Rows from block 4 of a small image classifier, named by matrix and row number. Rows with one number belong to one neuron. Each number is 50 + 12 x the weight over its row's rms, rounded and kept within 0 to 99. All counts start at 0. After the name is the row's rms in percent of the matrix's.
After each neuron's rows are labels from the 100 images, of 14976, where the neuron reaches its largest size: "top examples" is what is common among them. Only what is clearly more common there than usual is listed. The data: photos of arthropod specimens (BIOSCAN-5M).
# u: gMLP up (value half) (model.blocks.4.mixer.u.weight, 384x192), inputs 0-63
# v: gMLP up (gate half) (model.blocks.4.mixer.v.weight, 384x192), inputs 0-63
# out: gMLP down (model.blocks.4.mixer.out.weight, 192x384, transposed), outputs 0-63

u.4 100:72 40 48 50 68 42 62 47 47 77 42 29 54 53 33 48 42 58 10 74 43 46 22 51 53 44 46 70 60 50 58 61 33 38 49 70 49 34 41 45 50 46 58 44 64 52 53 49 33 44 65 54 72 31 50 58 43 38 41 44 47 67 60 29
v.4 088:36 63 39 38 45 49 73 57 48 41 26 35 77 55 49 72 49 69 55 62 53 50 55 32 51 50 44 44 58 37 49 57 42 53 57 70 42 65 45 49 36 29 49 38 84 55 47 49 50 63 61 63 68 63 38 37 39 52 45 72 51 49 48 40
out.4 111:50 46 59 53 22 73 55 56 42 48 40 59 78 56 41 55 60 49 62 26 55 57 50 42 62 44 45 44 44 43 50 53 50 64 51 47 46 51 58 49 45 37 50 62 67 34 56 22 70 69 55 69 66 64 44 55 45 48 21 51 64 51 58 59
top examples: order Coleoptera

u.24 096:38 56 48 27 45 40 53 46 47 63 37 44 64 54 39 81 64 68 54 76 51 37 37 33 31 57 33 54 51 60 64 65 28 53 53 65 49 55 41 51 58 32 50 37 68 66 64 51 40 62 54 50 64 69 48 37 37 45 32 44 58 47 38 32
v.24 092:51 48 32 31 66 49 49 44 55 52 40 61 43 58 41 49 45 50 44 75 44 35 62 49 44 57 49 54 51 48 49 42 39 30 45 76 28 53 25 53 42 60 49 25 56 61 73 54 48 60 47 50 55 38 53 51 47 53 60 43 45 30 70 13
out.24 075:62 44 41 44 63 52 50 58 47 76 66 44 53 46 31 35 50 49 51 40 41 52 57 62 45 53 60 51 72 50 50 43 38 48 58 47 25 50 58 38 57 60 47 49 51 48 52 51 59 51 57 49 51 59 53 52 50 65 54 37 55 50 71 49
top examples: order Lepidoptera

u.208 094:36 60 39 35 69 51 58 46 56 49 34 65 55 57 56 77 52 47 43 49 50 52 68 49 48 53 47 46 50 47 64 42 51 38 40 49 48 46 50 40 52 50 38 52 70 56 70 50 55 47 58 64 49 35 55 54 30 32 59 47 49 51 59 50
v.208 089:40 83 52 44 40 68 49 40 47 44 24 52 79 54 44 84 68 75 65 41 63 48 46 41 57 44 41 41 47 34 50 65 45 59 45 66 59 56 41 50 32 32 56 40 88 44 51 38 56 56 59 68 67 67 43 49 56 47 35 58 55 51 55 40
out.208 097:55 41 54 64 56 50 60 40 37 44 58 43 43 51 72 24 48 13 48 55 69 52 71 60 51 61 50 50 50 69 44 19 62 51 57 39 54 66 50 73 39 50 63 47 48 55 41 43 46 43 59 44 29 36 53 48 36 59 58 59 57 51 58 59
top examples: order Lepidoptera

u.343 096:52 48 51 47 50 43 60 42 48 65 50 23 75 57 30 50 64 52 41 76 53 48 31 46 38 34 36 51 61 53 57 69 38 52 50 58 35 48 26 37 56 55 57 38 95 50 64 53 46 73 69 47 56 59 45 32 58 41 32 56 51 61 45 38
v.343 122:62 27 64 56 64 22 47 48 35 65 53 55 43 43 49 45 62 36 28 78 62 56 50 49 49 69 27 55 49 82 45 54 59 36 39 47 50 54 45 51 48 43 43 33 54 40 52 39 29 78 66 40 50 36 50 25 53 61 36 63 64 69 53 51
out.343 108:31 60 40 51 51 64 22 28 78 47 35 61 60 41 53 65 56 61 64 50 51 50 50 36 54 39 47 20 27 41 35 52 58 48 48 65 56 42 45 64 36 47 59 39 63 56 44 57 45 44 46 70 21 48 52 58 35 43 50 53 50 55 65 36
top examples: order Lepidoptera

u.165 063:64 60 41 41 43 56 61 40 50 63 37 44 62 58 53 45 48 47 46 72 32 51 47 57 53 50 62 43 62 39 64 44 26 47 55 56 54 64 55 55 50 41 60 47 70 50 49 41 46 47 32 74 61 50 61 41 42 62 31 30 76 59 74 47
v.165 108:61 49 48 49 50 36 49 28 50 45 56 62 49 72 41 45 44 46 64 71 40 24 63 65 50 55 55 52 47 45 50 33 40 39 43 58 50 73 07 62 38 57 49 26 52 52 53 42 40 49 35 47 58 45 52 41 49 59 59 49 59 53 72 22
out.165 148:65 56 42 60 48 51 23 32 69 44 65 66 18 57 44 31 59 37 53 51 29 32 71 66 42 50 37 46 49 38 48 37 45 47 55 64 54 52 40 57 48 56 57 34 50 59 42 57 62 41 26 44 47 24 49 75 64 55 61 26 46 67 72 39
top examples: order Coleoptera

u.98 125:50 49 52 33 42 46 53 23 43 47 53 41 58 71 55 58 59 53 60 70 55 30 46 55 43 50 48 62 50 57 59 74 25 60 58 58 63 65 32 73 38 29 50 28 71 66 67 56 30 58 59 47 69 49 45 33 53 40 39 47 61 47 49 38
v.98 087:42 48 45 45 69 53 48 48 65 67 50 43 58 48 50 63 54 55 41 58 46 28 58 41 52 50 53 39 58 59 50 65 36 36 51 72 36 34 39 53 49 46 49 16 86 65 61 57 47 41 49 58 50 49 50 50 32 38 55 39 39 36 55 06
out.98 103:48 42 50 48 59 55 46 59 54 36 50 64 46 51 68 52 38 47 61 52 47 50 79 37 56 57 62 49 28 54 62 54 53 68 63 51 64 50 49 73 50 39 57 53 37 69 48 82 25 50 45 46 44 58 44 27 42 48 53 57 51 38 18 51
top examples: order Coleoptera

u.359 112:62 56 33 47 48 34 48 48 52 55 67 45 25 53 51 30 18 38 46 54 39 44 59 68 50 61 57 62 55 26 35 31 35 42 55 43 52 52 58 53 60 60 57 61 27 54 49 59 50 30 33 43 52 44 53 54 36 63 65 43 39 37 53 57
v.359 104:65 45 59 33 43 40 63 59 27 61 48 28 66 59 40 49 53 50 41 59 54 54 33 61 39 41 48 68 70 50 66 58 21 53 47 46 46 53 53 34 58 51 45 54 57 46 46 30 52 49 58 41 84 61 29 48 52 32 35 56 61 47 53 53
out.359 143:41 60 47 75 57 65 34 45 67 37 42 76 42 51 57 50 45 55 57 37 45 51 80 53 45 44 59 58 07 50 51 35 61 50 50 61 66 66 44 54 40 64 44 46 47 51 49 74 51 32 29 53 41 34 54 58 65 55 65 41 39 46 39 46
top examples: order Coleoptera; family Ptilodactylidae