config.toml
arch = "gmlp"
model = "image classifier"
dataset = "photos of arthropod specimens (BIOSCAN-5M)"
train_examples = 48750
image_size = 64
crop_scale_min = 0.5
horizontal_flip = true
color_jitter = 0.2
targets = ["order"]
num_classes = 18
norm = "layernorm"
mlp_ratio = 4
patch_size = [8, 8]
conv_stem = false
layers = 12
width = 192
mixing = "cutmix"
label_smoothing = 0.05
loss = "cross_entropy"
residual_init = "zero_last"
optimizer = "adamw"
lr = 0.0011
beta1 = 0.95
beta2 = 0.98
eps = 1e-08
l1_shrink = 0.003
steps = 23000
batch_size = 64
epochs = 30.2
lr_schedule = "step"
warmup_steps = 1150
weight_decay = 0.1
Rows from block 9 of a small image classifier, named by matrix and row number. Rows with one number belong to one neuron. Each number is 128 + 32 x the weight over its row's rms, rounded and kept within 0 to 255. All counts start at 0. Numbers have three digits each.
Before each neuron's rows are labels from the 100 images, of 14976, where the neuron reaches its largest size: "top examples" is what is common among them. Only what is clearly more common there than usual is listed. The data: photos of arthropod specimens (BIOSCAN-5M).
# u: gMLP up (value half) (model.blocks.9.mixer.u.weight, 384x192), inputs 96-191
# v: gMLP up (gate half) (model.blocks.9.mixer.v.weight, 384x192), inputs 96-191
# out: gMLP down (model.blocks.9.mixer.out.weight, 192x384, transposed), outputs 96-191

top examples: order Coleoptera
u.60:140173129153122095148055146101137128138136132106118099132118197147149124149095086133150091129051167121220142162136091111155123167173148138155183073120126119053122101180172172108085069126115102165126094109136058127093163111123145154127134119127152152148141183136152143124088156106116105040
v.60:102064162133130109130169154156118098094162145131141144135100130102139073159089147183112134161142102156114164097146089106064097151185156118143154143109175122149132143100093156125146165081143123091157109123160092120135114093091093146170098114192147077123132137163131119082164102158082161150
out.60:099126092126123143134144175063137138074111133162188122053158139120094150105134095161148126129142143094144123117122141115127123147096064119139149102130072090165140099113166053156162087107136203076159112118103174174146149192099168132101120073175150163135147152111178161108136078148133107180

top examples: order Hymenoptera
u.133:153098128093130153119112158082145124125066185118134140081153110124126143144126205169114114135133099108097132129076153147081165116172107149118088125123113153115132177131157132127137151172049137118188124152109113197134135135198180101155117135169071090131092127069153176154125110120110133129
v.133:127176070121112100134127128159127170150102095140151161129131128172125146102131088075135154134126091096071115126121131165085128130054121123129129106139111114119127094128171129182097051137099117143062141102160157051053079182100172141078154108066129134087132182133146151146158154109139142166
out.133:114140098101136157129152132107091150117138113133145170069207130105116113106150110238133084113134169134114106170077157146107156127109070150125107095106111092147126127122162103146171098154126160129064146148089158139117097144152186115085062099196122141103131118110131174136134114121134127140

top examples: order Hemiptera
u.364:166116091121131154133129102154081169179086171041065148107182130084167087139147142192142098104087130155150091138139133164129137112141091122104134106115120182065102106209156138137086129134111063148134185139098098076122130108150176122104075177196092127098125168084106107129123176113124119086
v.364:093139152131131115137139172081072092144103212138133126131139125160137136142085181130100100133146078107097131110129108175091095163150078123090112107081142180114111084114146093161125165097068097128119150139154105128126123127133241076150133154140130126102158186074119184127138137096073139127
out.364:082153143155134090172113163089125117074157086178171085063157135145151131132151080137080071150109143078133094131076189115127129097138093157162076084106096055168136091090137108141149120119143189135110105113082140162126108111119175112112107073134152141113133077108145171134142105149114116134

top examples: order Hymenoptera
u.370:140112102122107200167152103129107166152075160083091147121157144113112146095174164162091088071081123145131098199118143110068182090146097136129121127112129146100106131165146131164121157144104098132146153206086079141169156102168164100131084169169063099097118130067084114155107168135106125094
v.370:059070153131127108124182131143135103100142138125137114155070143166112114133074180085108143157150074139052187119110093106108077145139158109131155129072150089152139136095104135144133143088120122106155100128164124151137123152107114153175158115103124052073142126128186125110238096139066172156
out.370:139131149150152176142136115145138178120129090112091128149123158080132066142157088184114118105124198138191142237163128093159141105129154145145222100088197112053090102135140135110121116103161095110152127189113115096089133092112082068135063131128128132114137145120109071112102129136120128083

top examples: order Lepidoptera; family Tineidae
u.177:132141096150077180169107152135143191103132114120111117113116129117109140101158113126130131116075167069145123224065114109113136094130129137174156162152131098058052148146171108139072105125128073108153113199152062128135185115094116096124102120115138154166170191106105108116108181135087151121
v.177:116173076129126125123082128106110175167078142140142123137150119182123122126098102082160126126125080129102091115152104120113117152075129084088161119129078131143140107145146115179113088057087135181096155095153140095083090152130145136110190157100102136045179146102150167129151124080108155133
out.177:142128142137127118134095175096121107132123169140179103097086100104103164113089149123141168151132135141158189090147125156136085194124127137135095186179037157139143124114117093110123143110100167116134224112160126153128163159094113097119138111119172163215093104135150129143128106105110119145

top examples: class Collembola
u.169:134134115114086182177138104115103155137093145092087139098168135123117145123153140163140087127084135117127111153173127123077182107158064141112111120108124165106123125178130088170089101122073114161143164157109082115175143089158156100105109172163092121116152166039102112117132140101106140089
v.169:059092150125125105135165128143145108098143102127141125150085123171100117125097161091112137170159083131039185116114104129092086131124143116135158119068158085144137128091109133158126114104117119098160107101173127151134088177113125155170151101107108057075148122135194123115254108135103168167
out.169:134050109043125135078182099146119138135126126079118199159118106125096122117127153162113144115172132167104097160088145138132137101090156124092119121110126138129123142102143117144152202157168129107190177124121159203160061158159104107140107134120067110123127120096155113073137138151143134154

top examples: order Psocodea
u.114:194147094116152131128096108146083169174104159120072148097173148080193118114203121169095119117084141158203043154109143109117147075128090148147121142140129172107094099158152133153094109152153101121112144160054096127089151072155191135096086163166099174109101174137087126159096168145112080083
v.114:148157083135165081148049125128080141215093138138132156145129110145177125123127158126164131104114070143117066112132138095094129125099121122120071170139103202127139173175123168177125086079117125167072183135124143086082074145193144119100150201126034114046152123108108142132114176098075091126
out.114:093127080119051085111126128110146160058161074089177106063115152136073137073162141153148159177126128124083136143097118067148097104103081124151101129136108088149107127132163076124133079115114129082093136105143138156157120164089134154086116054142175174124172114170139106119147112132109176153

top examples: order Araneae; class Arachnida
u.0:124111119105155137103115074123084188190089136102079143159177115148133060124114176147100126153120128152111129158152165160145116130144105144091144068078122139052144061135181117179076182087109116170159163092105115083115086126145201141152105150135119114034111175071138144108135129141132122090
v.0:098156136175116136167088163074118105124157162105137097113107147161130108143118114153148056070060105106169107152122105082134123162172104140145139108123120115127069131134133136130129146097077148141101121200107058123114203047110119093128127167154138128107188145119115134071126127124044134060
out.0:074123096130084179124151103131113177085109054114140106091142160152104125108165133168117120159107152146121079180154151109162120089096087126125138071076092099135114088130156064150098106141129125115147101140099121122110095128123138157132077113148115130063204137117125129079141128149076182130

top examples: class Collembola
u.73:185112087113095177090136124098062129109066137088102134084168137121100173123177204141139138151127153163116120126155105126126200119124063127096117125120052197120117096129128073186137143123089112130154132146094117139153158136128191138141128157163127148094110127115156166140143120067109170124
v.73:183131113143142173159111109113031173199094123091106170102138129114125067100104126173108144114097111168157134136104134181106127133114122132125173104123125144144129128124161141175129116150027131134165148126134137138006135152175133152107130098181055112117130162096125134094142141131093126132
out.73:156143118196126113171104140148149100108159062156117055081167120139170158139179105162114090100140157106186090096151105140140176108139084128132093131205082146124145102149082100126117157165131156143165114155117144127148142118111147104095111142168159159160133082127108112136137157109074146129

top examples: class Arachnida; order Trombidiformes
u.69:188144139124139167124152087119106110133120128131125108080214218162128163147192123152086077137133176127129080113174143144142226116105078137109128092091124176148126097128114096121167129173125140149163114139063140166169116127180187099121129136155117132108099135125099172091130115081106128127
v.69:073090167141144109194142168113124112080169104162174074060151128134103065120119145184133117162143111132115147098086136134100100149146090121180125076065154099167128074098101120146148150144145159089154102099130146140140093143079172152153123094180140113085097090147144129121177103174123138161
out.69:207124138170166127105165129142130106123141083164097130123149120076152093127156121135067111159174159145163135117091143190105166100096127159138121145181123128136125130069105172121151142200155138134138114112074166138120120131144168165126123099140133126168060069182148160108142118154156111137

top examples: order Coleoptera; order Lepidoptera
u.197:102117145131114134152120130143119161108136125047145113122099122108152165155134130135167063134029118135162098183126140127136128106157139096160100142146085161133112169209127125105116123165118132112159130158133061154106139025124113126088115139109117125147176143115114093110078111140124147040
v.197:120113128141090219104128095109097205136101099081101114128124195154065103102125182140121148124125163181088156164128096079108128144121120130095176107066127126128131136123125097164125120137098079140152122130137097150084135136126113152168116136130124099047118143121134114134146097097107176111
out.197:155179150166133191106113102138060128146118142142074105157123172143161106150150143127115128152130105103122149136125117144146137140161114174115254128097146142094126135125109134147092143153121074149174096116115088111032142092141123137191127161158120101114115123108148136073129125112127129098

top examples: order Diptera; family Muscidae
u.25:191085116118143157103173085142094156177100145049060164127210084093181090155166130173147086101076169188160117148148167182139161124136111163112123122176145126126134156149127144118099112167126128132131145168099120141119130082189119129109109155184085135156095153119086136112140130133175112081
v.25:083150119092099112199105155104089139151139126133174174079163123150133180084127154127124104115129126062104062119114168118126151096122056130137014125120093163143120123112146097121147143152131151132102178133133133127143114100122161026069139123116086171095125140078054164179095186132079099135
out.25:103098124111132069171163148167152129087136101151136126092138075113125129092193111130106119145130102090096102153103170109143131056111115132166085128124171095137105125122134112152154117064204156058126161157099150118164091119104139112117083085116128142090139127116139097132157127183146103151

top examples: order Coleoptera
u.67:113112082089098111123151091090161120110127166052136174125140085104183115106121130139151118142116081111103113162162167171138095119166052127130141146149143140100128128198147113097058147093066092123167182137147059137174104121146139126109085197173127136175175195120125137102124180143141103127
v.67:073159118156094124230072204128115103123134121135145067103126105148121083108106126140151121132098123086156150153120103129127089182132108131206144131113096117103102076127146115134068057082106093102107143088162087100064121114056158125147117116114154147110160137109207122147128135120112138114
out.67:106158149205112106161055154144083125154133159124102080148080131129136111133104119123157147129085106127151203156133115103145096161162145138171167163128123077066115114152125149128074075100104075135083106098180072102064148106082093140161131129107160120150121090131211096154103136120085132092

top examples: class Collembola; order Entomobryomorpha
u.276:212171144149164150130124123171089105130131116137098137074194157108164164141198116162065057135118121121175104137162171126072194077127071172154105130137126118136132107114138149136133082170131144128118097146047110126103144065176170150110121122179115110120073131115139150128155122150147096086
v.276:114144126091118138130112163059122157129077158134139124070192137192103189167144127135129083105134129093078126116157110113063189149129065146103108113128085158127149133123138085222130115109066139147132146180099129139200127129153186057113151130143123110097166140031126177110153095080086186118
out.276:138182083078092091065132127098184135116137160123157150087110140103128178097121142185183167145169074131081110078147110103073105125120096112066130159140164147181170129142109126116127177144106128160143165059169135105158143160156113150090095112173140119162071128157090118150131154110180125146

top examples: class Collembola
u.380:162132100150098197166124128097089128138073202109077119093194126108129126128158158141097070080070138112172068160124122146088187109132083135126134129135115151088079128158151110196094119137096088140157176195091084137147132071135166078136095175149110140113094195070101125148109180109100127074
v.380:148164083140097125204111166179129126126129137126128114100118141106136178093163093104130109124086089072138101179151152166091147087140119153184113144137118132066035122147180115187081121130123083103112120183136097059114189113091131090120115125090117150137123123111095107165109214134086118121
out.380:113099126152118165181141102120068144128143128146133157128156139064115051113135147181186179106164110123175156113097141141155114143097105083122129145165162117159132149119105133096152167151155163091133136177168167096043178182092126140099115102186128156140074151080086112175140123145096105198

top examples: class Collembola; class Arachnida
u.5:163129113151107195147131117104094133131075166084092106098141136112123153134163156141109084102063129127163095151127116147087192112150090145129106135123121185121089128152146119177100140165067110136173152185091080149152171093152162087132119179141086130125096184072086135149112159102121126094
v.5:153149107116093151114084097082118153137089142081126133098169142144115157132156174142118063114081103152098094146145119118080178103136084133106091114120095192107124126169148101206107126118054107153135157149088097131161108103165176093121112187142075097085152157100114125113147137092091167080
out.5:133106150190144129153136118160090089156146168147109151119159114068138063134128091220101146137157131078199177160070156171132127135122108140144141152164141107081084172106135173090120172159161076093131152144146128100042163128111112110127080132197127147199124151115139134128135148149119087139

top examples: order Hemiptera
u.42:158083108110108136098143108083126159148088123036144166079173048069111096108095170159135152126131155177113129118163129147136127141120114110103049113136137234133153153165131094108147149104093149119179238128134148133166107148136145155106128147175099152126062131132088146123135117091146144140
v.42:115164114137148107145058126151128124121171152135118135128085186121156162108114124149133126160084075130149147162118097109111094118159149159172145192096137155122141123153148175147084123135078094138093085126115019120047165075159108128137093113134113078105194161133169146088126182151109098068
out.42:127078137142118082127113155122096102093159115118157056122143078137099145129143151103124127112120162126149184128148119126176173127137147120153051128170064111077115061126120063120130132076154143107124116146118147148205105123080180121148126106076225186136126107123158101141099079114120177120

top examples: order Araneae; class Arachnida
u.305:117122107143153194134132090121042203164080130116085118135218140152118048128175147143101102132121154159119128174135137168145143119115132127105169065091131129125129090116149110130118151078135131162155151170061145119077095137168181136167125196136090114089145165034136153087151103134115137121
v.305:165154090149127125120128133160163146157082090147111121142129121161110161113190113062111156107130138110109150151112108120111180083056128119136104155161088127111117140100137112205121037115097112119093141149131155115077100174103163135118178107057138128111185138134146124133179136104105142161
out.305:087129093112082163111133078094121175119123106075124137107162145135111073112128114181134108128089204165132098178138127137157096127122101141101214035062141085097128070155178074128085101106101070162125133079099103118120073126153146144129085130168124146092166130116166158108103138105163155087

top examples: order Psocodea; family Caeciliusidae
u.261:166166103131135137120107108159128145158142133081140160063108151076132137107101128163116128116071081160116087163127158125072111108132106158151128144125149153143134167164154176137120139148048103142107105144129062102076166118213092134108080157157043072117147142133118150091118190141117085088
v.261:123112135112118138135150131142145108120132163116137127132089194065116126105075172158100131123128081165118101146104094117084085124165145126166146138078180154148106157127132157160136185132106088099141076193155063125121216131111097122138115115166090081088160153133099152090155172155049110127
out.261:076099100092113098124122107109132191194134119123163186118141111083127089115059127183182138139139114162110096088114127158088076170130116088070136103141152137146200131143154130147111117172093161174124187056167173107095086152154119151063128124187091127124105175126090134139128164121158121150

top examples: order Coleoptera
u.359:161151139191147120197091165139110110144103127106110109097148096102176115150137099139122049098014121110183133165136139164123141144186126155163127113160073120058081088178170139144061123116115113125114151140135081109094161055113163166112137147132149148189119172125125134142093133130128093046
v.359:062094147112120121135171118129140119128142097130144139148070117163101111103060178073116150149153067139065162111121133135107071135116144114119113150072127124156160133103101110145124136097115128120153156084151123143126095162122126128136158117084094080082177124139158118108233125132089147153
out.359:159132098110132161144130162112109149107103131144141124061160131052110152076176142187101119100121164146168090180086172109121151078093094167168096145106112118131072116113185095158157147161157161087117106170080142168136162166133169113124075073149131160125081135135095156200101130172115092145

top examples: order Hemiptera; class Arachnida
u.76:168106096128099209133138096129112140130076152053102116083149115077131142128180158139112107102084129131179119162104142168105186098133085135118105145146116189120085154182142122171127151163047113127193162198109100142137159110155168100129087169145084118142117146086113133136089155107146122120
v.76:088070118155092160140106106132106148134110127062118075121163078158090108127159184158161116076061152171120142160110089102143142129126120092125092129114096125127119128145127094176091108095128102125148167175136119159139072077096122120155125183116129117089137117062142073105130108100129186091
out.76:145131103139101118156118126120108123154128173140122140092152127054140127110129105184111138147115191107238102149100161157129121121148081162159130124155120116082096096136182112083085132200141112117148160106136119120100191113108158152070086123176168222205057162113081127164062167138159087118

top examples: class Arachnida; order Trombidiformes
u.347:151147084152102183148126128096115127138082181049106125082137129075126141118129144149129097070078118126151081165113124142088153107141100139123111151145122181113071145168153116189121139155055086131149161196112087141148169107164144110121102186150095133133144193098072150130106172105102112100
v.347:131109131151143130189098119107090153173092193094107156125118095119125095132087200133128087106076094150121116141055121167077126118151132121118066134123112204119131170127137169133105153155074106134136162190122088158105128109168146086140136171136038065075144197034122130097152170121061114093
out.347:114128129144102133175102130137091117156112190125101148132121124108176141144114091202128129133111124099162135155083104187103112139184091128137165122119150088079091118169157151131051121206099056129132110120182069135066169085121138121102092154179131137160069161102147135157108157131131112103

top examples: order Lepidoptera
u.211:159113107142146127131117135127069126170103211101077140101155100095178105128153122176116109103055160142186070152105106102135166095134119126131132118145112158090108108207152147169101107118112101127129160155076076133099162054136146083132067154150115161107089154117130129155068173124122101073
v.211:144142099103128105136154123120146100134113235103124199154089120129204139124099126127116110112142065104096073119078142126075110104122134125128128132132151172142129170127131192148128140138110106141152142134128110148134160135185120061126125158144042092121137145106111146128145181149100076140
out.211:082168080178091115158115123113106128067189050136156089074142170154115115107156071134114110165126147074151097135141152127144126109106052139137118039132097090144096066113150074145106108142134133116096121112105135122103134157100173142069124095151168165135167123084135142082180156133094134175

top examples: order Psocodea
u.105:187105100120141134136106118137058177190108158104066136079197103076176091115171131180119127101071152167209095165099140119133167092126100153146125133153106146085115107164160128142096111112130106132116172133069106117081147091134173114126100134172113172120077159125119131165109147134121103096
v.105:155178092126132075194126149173167118158139135146147156145101098132177159070126067118092098122138104069119056158101186167065128074113148146179117127135150132111082098124171173180120125152158086120136121124159101106141112137130128083109106102097096136146122114128103122148117250163134044143
out.105:122147134141114124107117124128095151087159041127138076068135171165098184135202147130099146145155125117111136119131133036133165098107077143135055123124093140183125119091121092139158111172138171111119151138082144159133129118114154171107146077136161159100175114149116111104190080133105164146

top examples: class Collembola
u.195:171120103133116209148123134108105132131075165077101128078157115114123155125166151144120087098061127111155117179141134171073167105136104156134105123134085186098087131178151115193109134141071112136173168188073095131159149100172150055126100184143075125146126171076110130133121148104132127090
v.195:125123129127107152128101115070096141139107153084142102105157154143101164145138193124137094129095118164114127141134100129091162137136088121103094122106082206121140125139145097147101149140025121156133143161099070136129134093153179119134132168125105100076147141081131170108141111080081168078
out.195:110096138171128120138124103122065124196127193136125160147145099092131048133096144157147170148161093101161170123084133149158087165123117111116143145168134139114123174120127158101113175155127099114168234125185141113046132146111106142121131156179130144227151163107132128099144137122113084161

top examples: class Arachnida
u.156:141133114158107190186146121140124105129110151079105125069168110119136134119156118147102042089075151103170075158150158150099194105160076154140092115145112158113074127160147098138119120143089104127134165197094083124160130066138147100111092174135126136130136167061100115108104150117134113086
v.156:144109126154124158141094106120071133146103163088096099129168124154120102165158183138111067114111129142105121168125132131079173093122121125111108083112111189079095129132127116227099139116105083131145166180068109129146064089169181103155107186126076092070146159058134140067136122114100168097
out.156:116070070089096077124181092140152138098193098125139170093128094104101133089147124215158182173180103133102121099130128104144117104093085088104082126178144128148133111122125091120140122132156137083152178120147177093159135178096139141041094079172136184120129138146138069100164150139123147191

top examples: order Coleoptera
u.151:127100147142140122145130123151128178140117126077080110158118134122151084148109121132095128135057121124140130196076113118131130115191136125153165118121131109048131112210150171117050097146116069158170109113138048159091125049138117130165091145126129090107120129115168097107091139149116139014
v.151:059132147129100116140130163130132108117139077129154106145073144128083107101045125113154153155130122144125175101146080125114041203148147118171164154080135112155129107107117110130084097101090081104090149058201099107086156121067111148115158102111144126125172136150176126130156115113126154124
out.151:158108085105107206133157118075128177099052096128141151090151125068090069083176138129113114065135177142139084169080187105143138086083119130144143098111144118160102145115169098148168108152160176081152084165074164166135127174141164145142094073132096125126103130119103173130125106184172104163

top examples: class Arachnida; class Collembola
u.269:176101099107088187151138094119113150131073183071083125068158113093137141138178163135119089112072129147173096162128129161101190090135095145121112122137115192120091126162156125176119142147088112132186159174081100146141163112166177102136116152149073124126125166069106137131110151121146125114
v.269:104141132113109138144128138073118120114087163116128116089193121191121139140127138146102085138125083088084131140168139172060140140145054149112149091090114139086136095121143085191117129074072130138183129143125103142148118129143210089155133129148119082096186123047153163127160117103110179109
out.269:149129099133124114188122123138116131179104174136104149120168066080172104121134100195101110134121139080172083155077174168137149097162087155143129125151130104069094123146173128067075115201134099130136159123127116110104145102126158106111091146190128164176042162063108139158097194151155074101

top examples: class Collembola
u.131:197122105114105183099143098120087140139075118072102146092208136129133141141166152166124125143119155187128097146183133138109200134133067146102129100114101167112129092152131086202115142124080109161147138115078121121145111110163185143131110158196121136094084119135157166123133116098131160102
v.131:067116131147113113170057158139114140128160112143114092117110138159096108092103101208141151130092142123143155159107071081147103161170130125171131155106125072079107112135140102155053075079118090128081136115150101131105122101075107064138086106142163152116182131100173071086105128132087167100
out.131:103140109137120159157149129134151131101122045133105098084182112164150130141155086194114081086107155126129099127171120147130159121160089134101128079136101100130166067157123081157101159135097147166181093142088131128153096093134139099125091157174128117108149102101124128146147132101087178095

top examples: order Diptera
u.112:181167136117151143095132066134098169209087168121059184152174163104157096132110127156125147142131141128139116124148148158132139123122116163083147087078139161076137090164160166132101156166121087186160137112131127111115105127218156139121102174159099122116102173104078125126097190127136094088
v.112:107157100162150121162122134124074112194057183104101164113153137149155129130106121129110078087131090129130081130130124159081115143113056131102126105116129168110093094155159117236113094113097078146120172151130122111100115129172207118098124197133079115119157141064135150108127163077079122119
out.112:053141141078133139164118120088205169079173080154147144108140128125124103116120121164115091156123140104114105163052175085117077103119123146137134108079137039162138127087138134167126064127142153134133129109108140144139077129151117109124096067150109102120201130113144127088141119179144119142

top examples: class Arachnida; order Trombidiformes
u.187:151118112152102176164128120107112124130101157063107121091153133099118152123150150141120066091079123115168103160125130150087178105146076139129083143128104188122086138177149102174123146155050098122165162208108075164156161089160156091127097195140090131131130160071078132125114172101101126090
v.187:174176110131134116146083147144162123121162128098110126094089176102127169092135127131095144114071113114128100197094124065105140088153139150161103199144129123113071188134156162207136086155120110126111086195106072147140189100126081046126086128108094091102150113140113079079116178137043095053
out.187:116062122152116116142111111166143118157165194139103129096152108056126100127126106246153138160127205119200147124063120157149120138129098124126135121162139105091110125135144130117084168175135089121125153119158133120069155129103102083096092141196164193188115173111137106130090162122153121135

top examples: order Lepidoptera
u.273:149135109153114163174122124122068118125091149073096124079155128137128143140166139160131069043047124119139117165137111161082176120125090166130115126131114162111056146168152112201114131149077087135161154197104082153147140066149160072134091189137099105127124163060121139116105151090126141057
v.273:151140138124146144158112117155121138166134134106057164110126096110154117125130131146093120087085097138146130148099127124099141104154122167143110169156119127070131197159119160142095098121084114131126133205126082131092165081155091002128122169143040045152163136067162072086141141129072116063
out.273:136102145202121134118126185128100132155119126156132124113143130037105056118131123174124166151134139140212181135166120128144113148091123154176142149182112134114123124073149109161128076110152136072097219143124153070050166152036136211106099090128144200156161192141116128104135105140106114165

top examples: order Hemiptera
u.212:132125112120114145121121085148130150173126135030110150085127130087132106103123124191143118118066130156161121160133125141144114129169088122108138131117134160099137111234160116144090117110058097141125162133129063118105140087158112126109078159173095132120132171122158115122090170103128112044
v.212:212154108128142126119136154173145144132117133126122181117091125071128181078151129138080173098128105129124125161105132119064134079119137180155119207136127160112083197140150153161136112128133074102133107224144071149128228161138090064140074115121078080142134101114156122145139232156072096128
out.212:057111152101122138141156139121121123107164077159162152097125135141092149114100094150135136125140183148151142104128129127143086167114124120126130113100081068176149108081122072156155119108153188103093164118139180141117087150110098129083166080145130186153139120109152105102154078123124142163

top examples: order Diptera; family Muscidae
u.157:193122091107118206129170092113112149162065186065066147122150104106121110122147141133120107083091132126151106171120150166117174096125114133111133131141126193117085139177167113123130155163100101136200163193092105135136137126165163113143083192121069135147105183077052135138109167123139110115
v.157:147157079150111121170113169161152127117138120100133126107082136122117166080161122116125125107101085103128114228128142112085137079131129159179113169129128128102015168160166123152134134155113059101107096198138062111139193123108112089135087119095086114094130092128111115177104240133052116110
out.157:135147141151132108147062153109131107179123181169109106122155123114164104140130100181124109097128179072199116135073143143171129128158125166141145130148135117080105128125138145070105138147147096134115146115127099143101145101120146111133108128155161178208065144096116148158058143140170070098

top examples: order Coleoptera; class Arachnida; order Sarcoptiformes
u.308:164092128114127161094116063163104164179109159093063137144133112105195129147146135159117128123068152161185105147147126071147157121144128141121142172185130123054151145195133137105070128150117073171121113143117063128094157031147107158137069157156128146130121146143129096155079168130142129033
v.308:100101134129099146187069126132122153173152135126095132129124092122108101097120159130131138142086139133151161147068120142145111154164118132146102159128051116054119133142126107174042129103068088159095153120158095129070133089091123027141139145134150159146126091109204079151101150086074151089
out.308:129165085176091061122136086152156129102144092115129097134108168152132103108123069102140110192117117117127122119202096142116093127125119112118193060101193130107107058149148135101082083074136074126148125052156125053129127144080147192078129137109160149113161183154144091104135187128134137126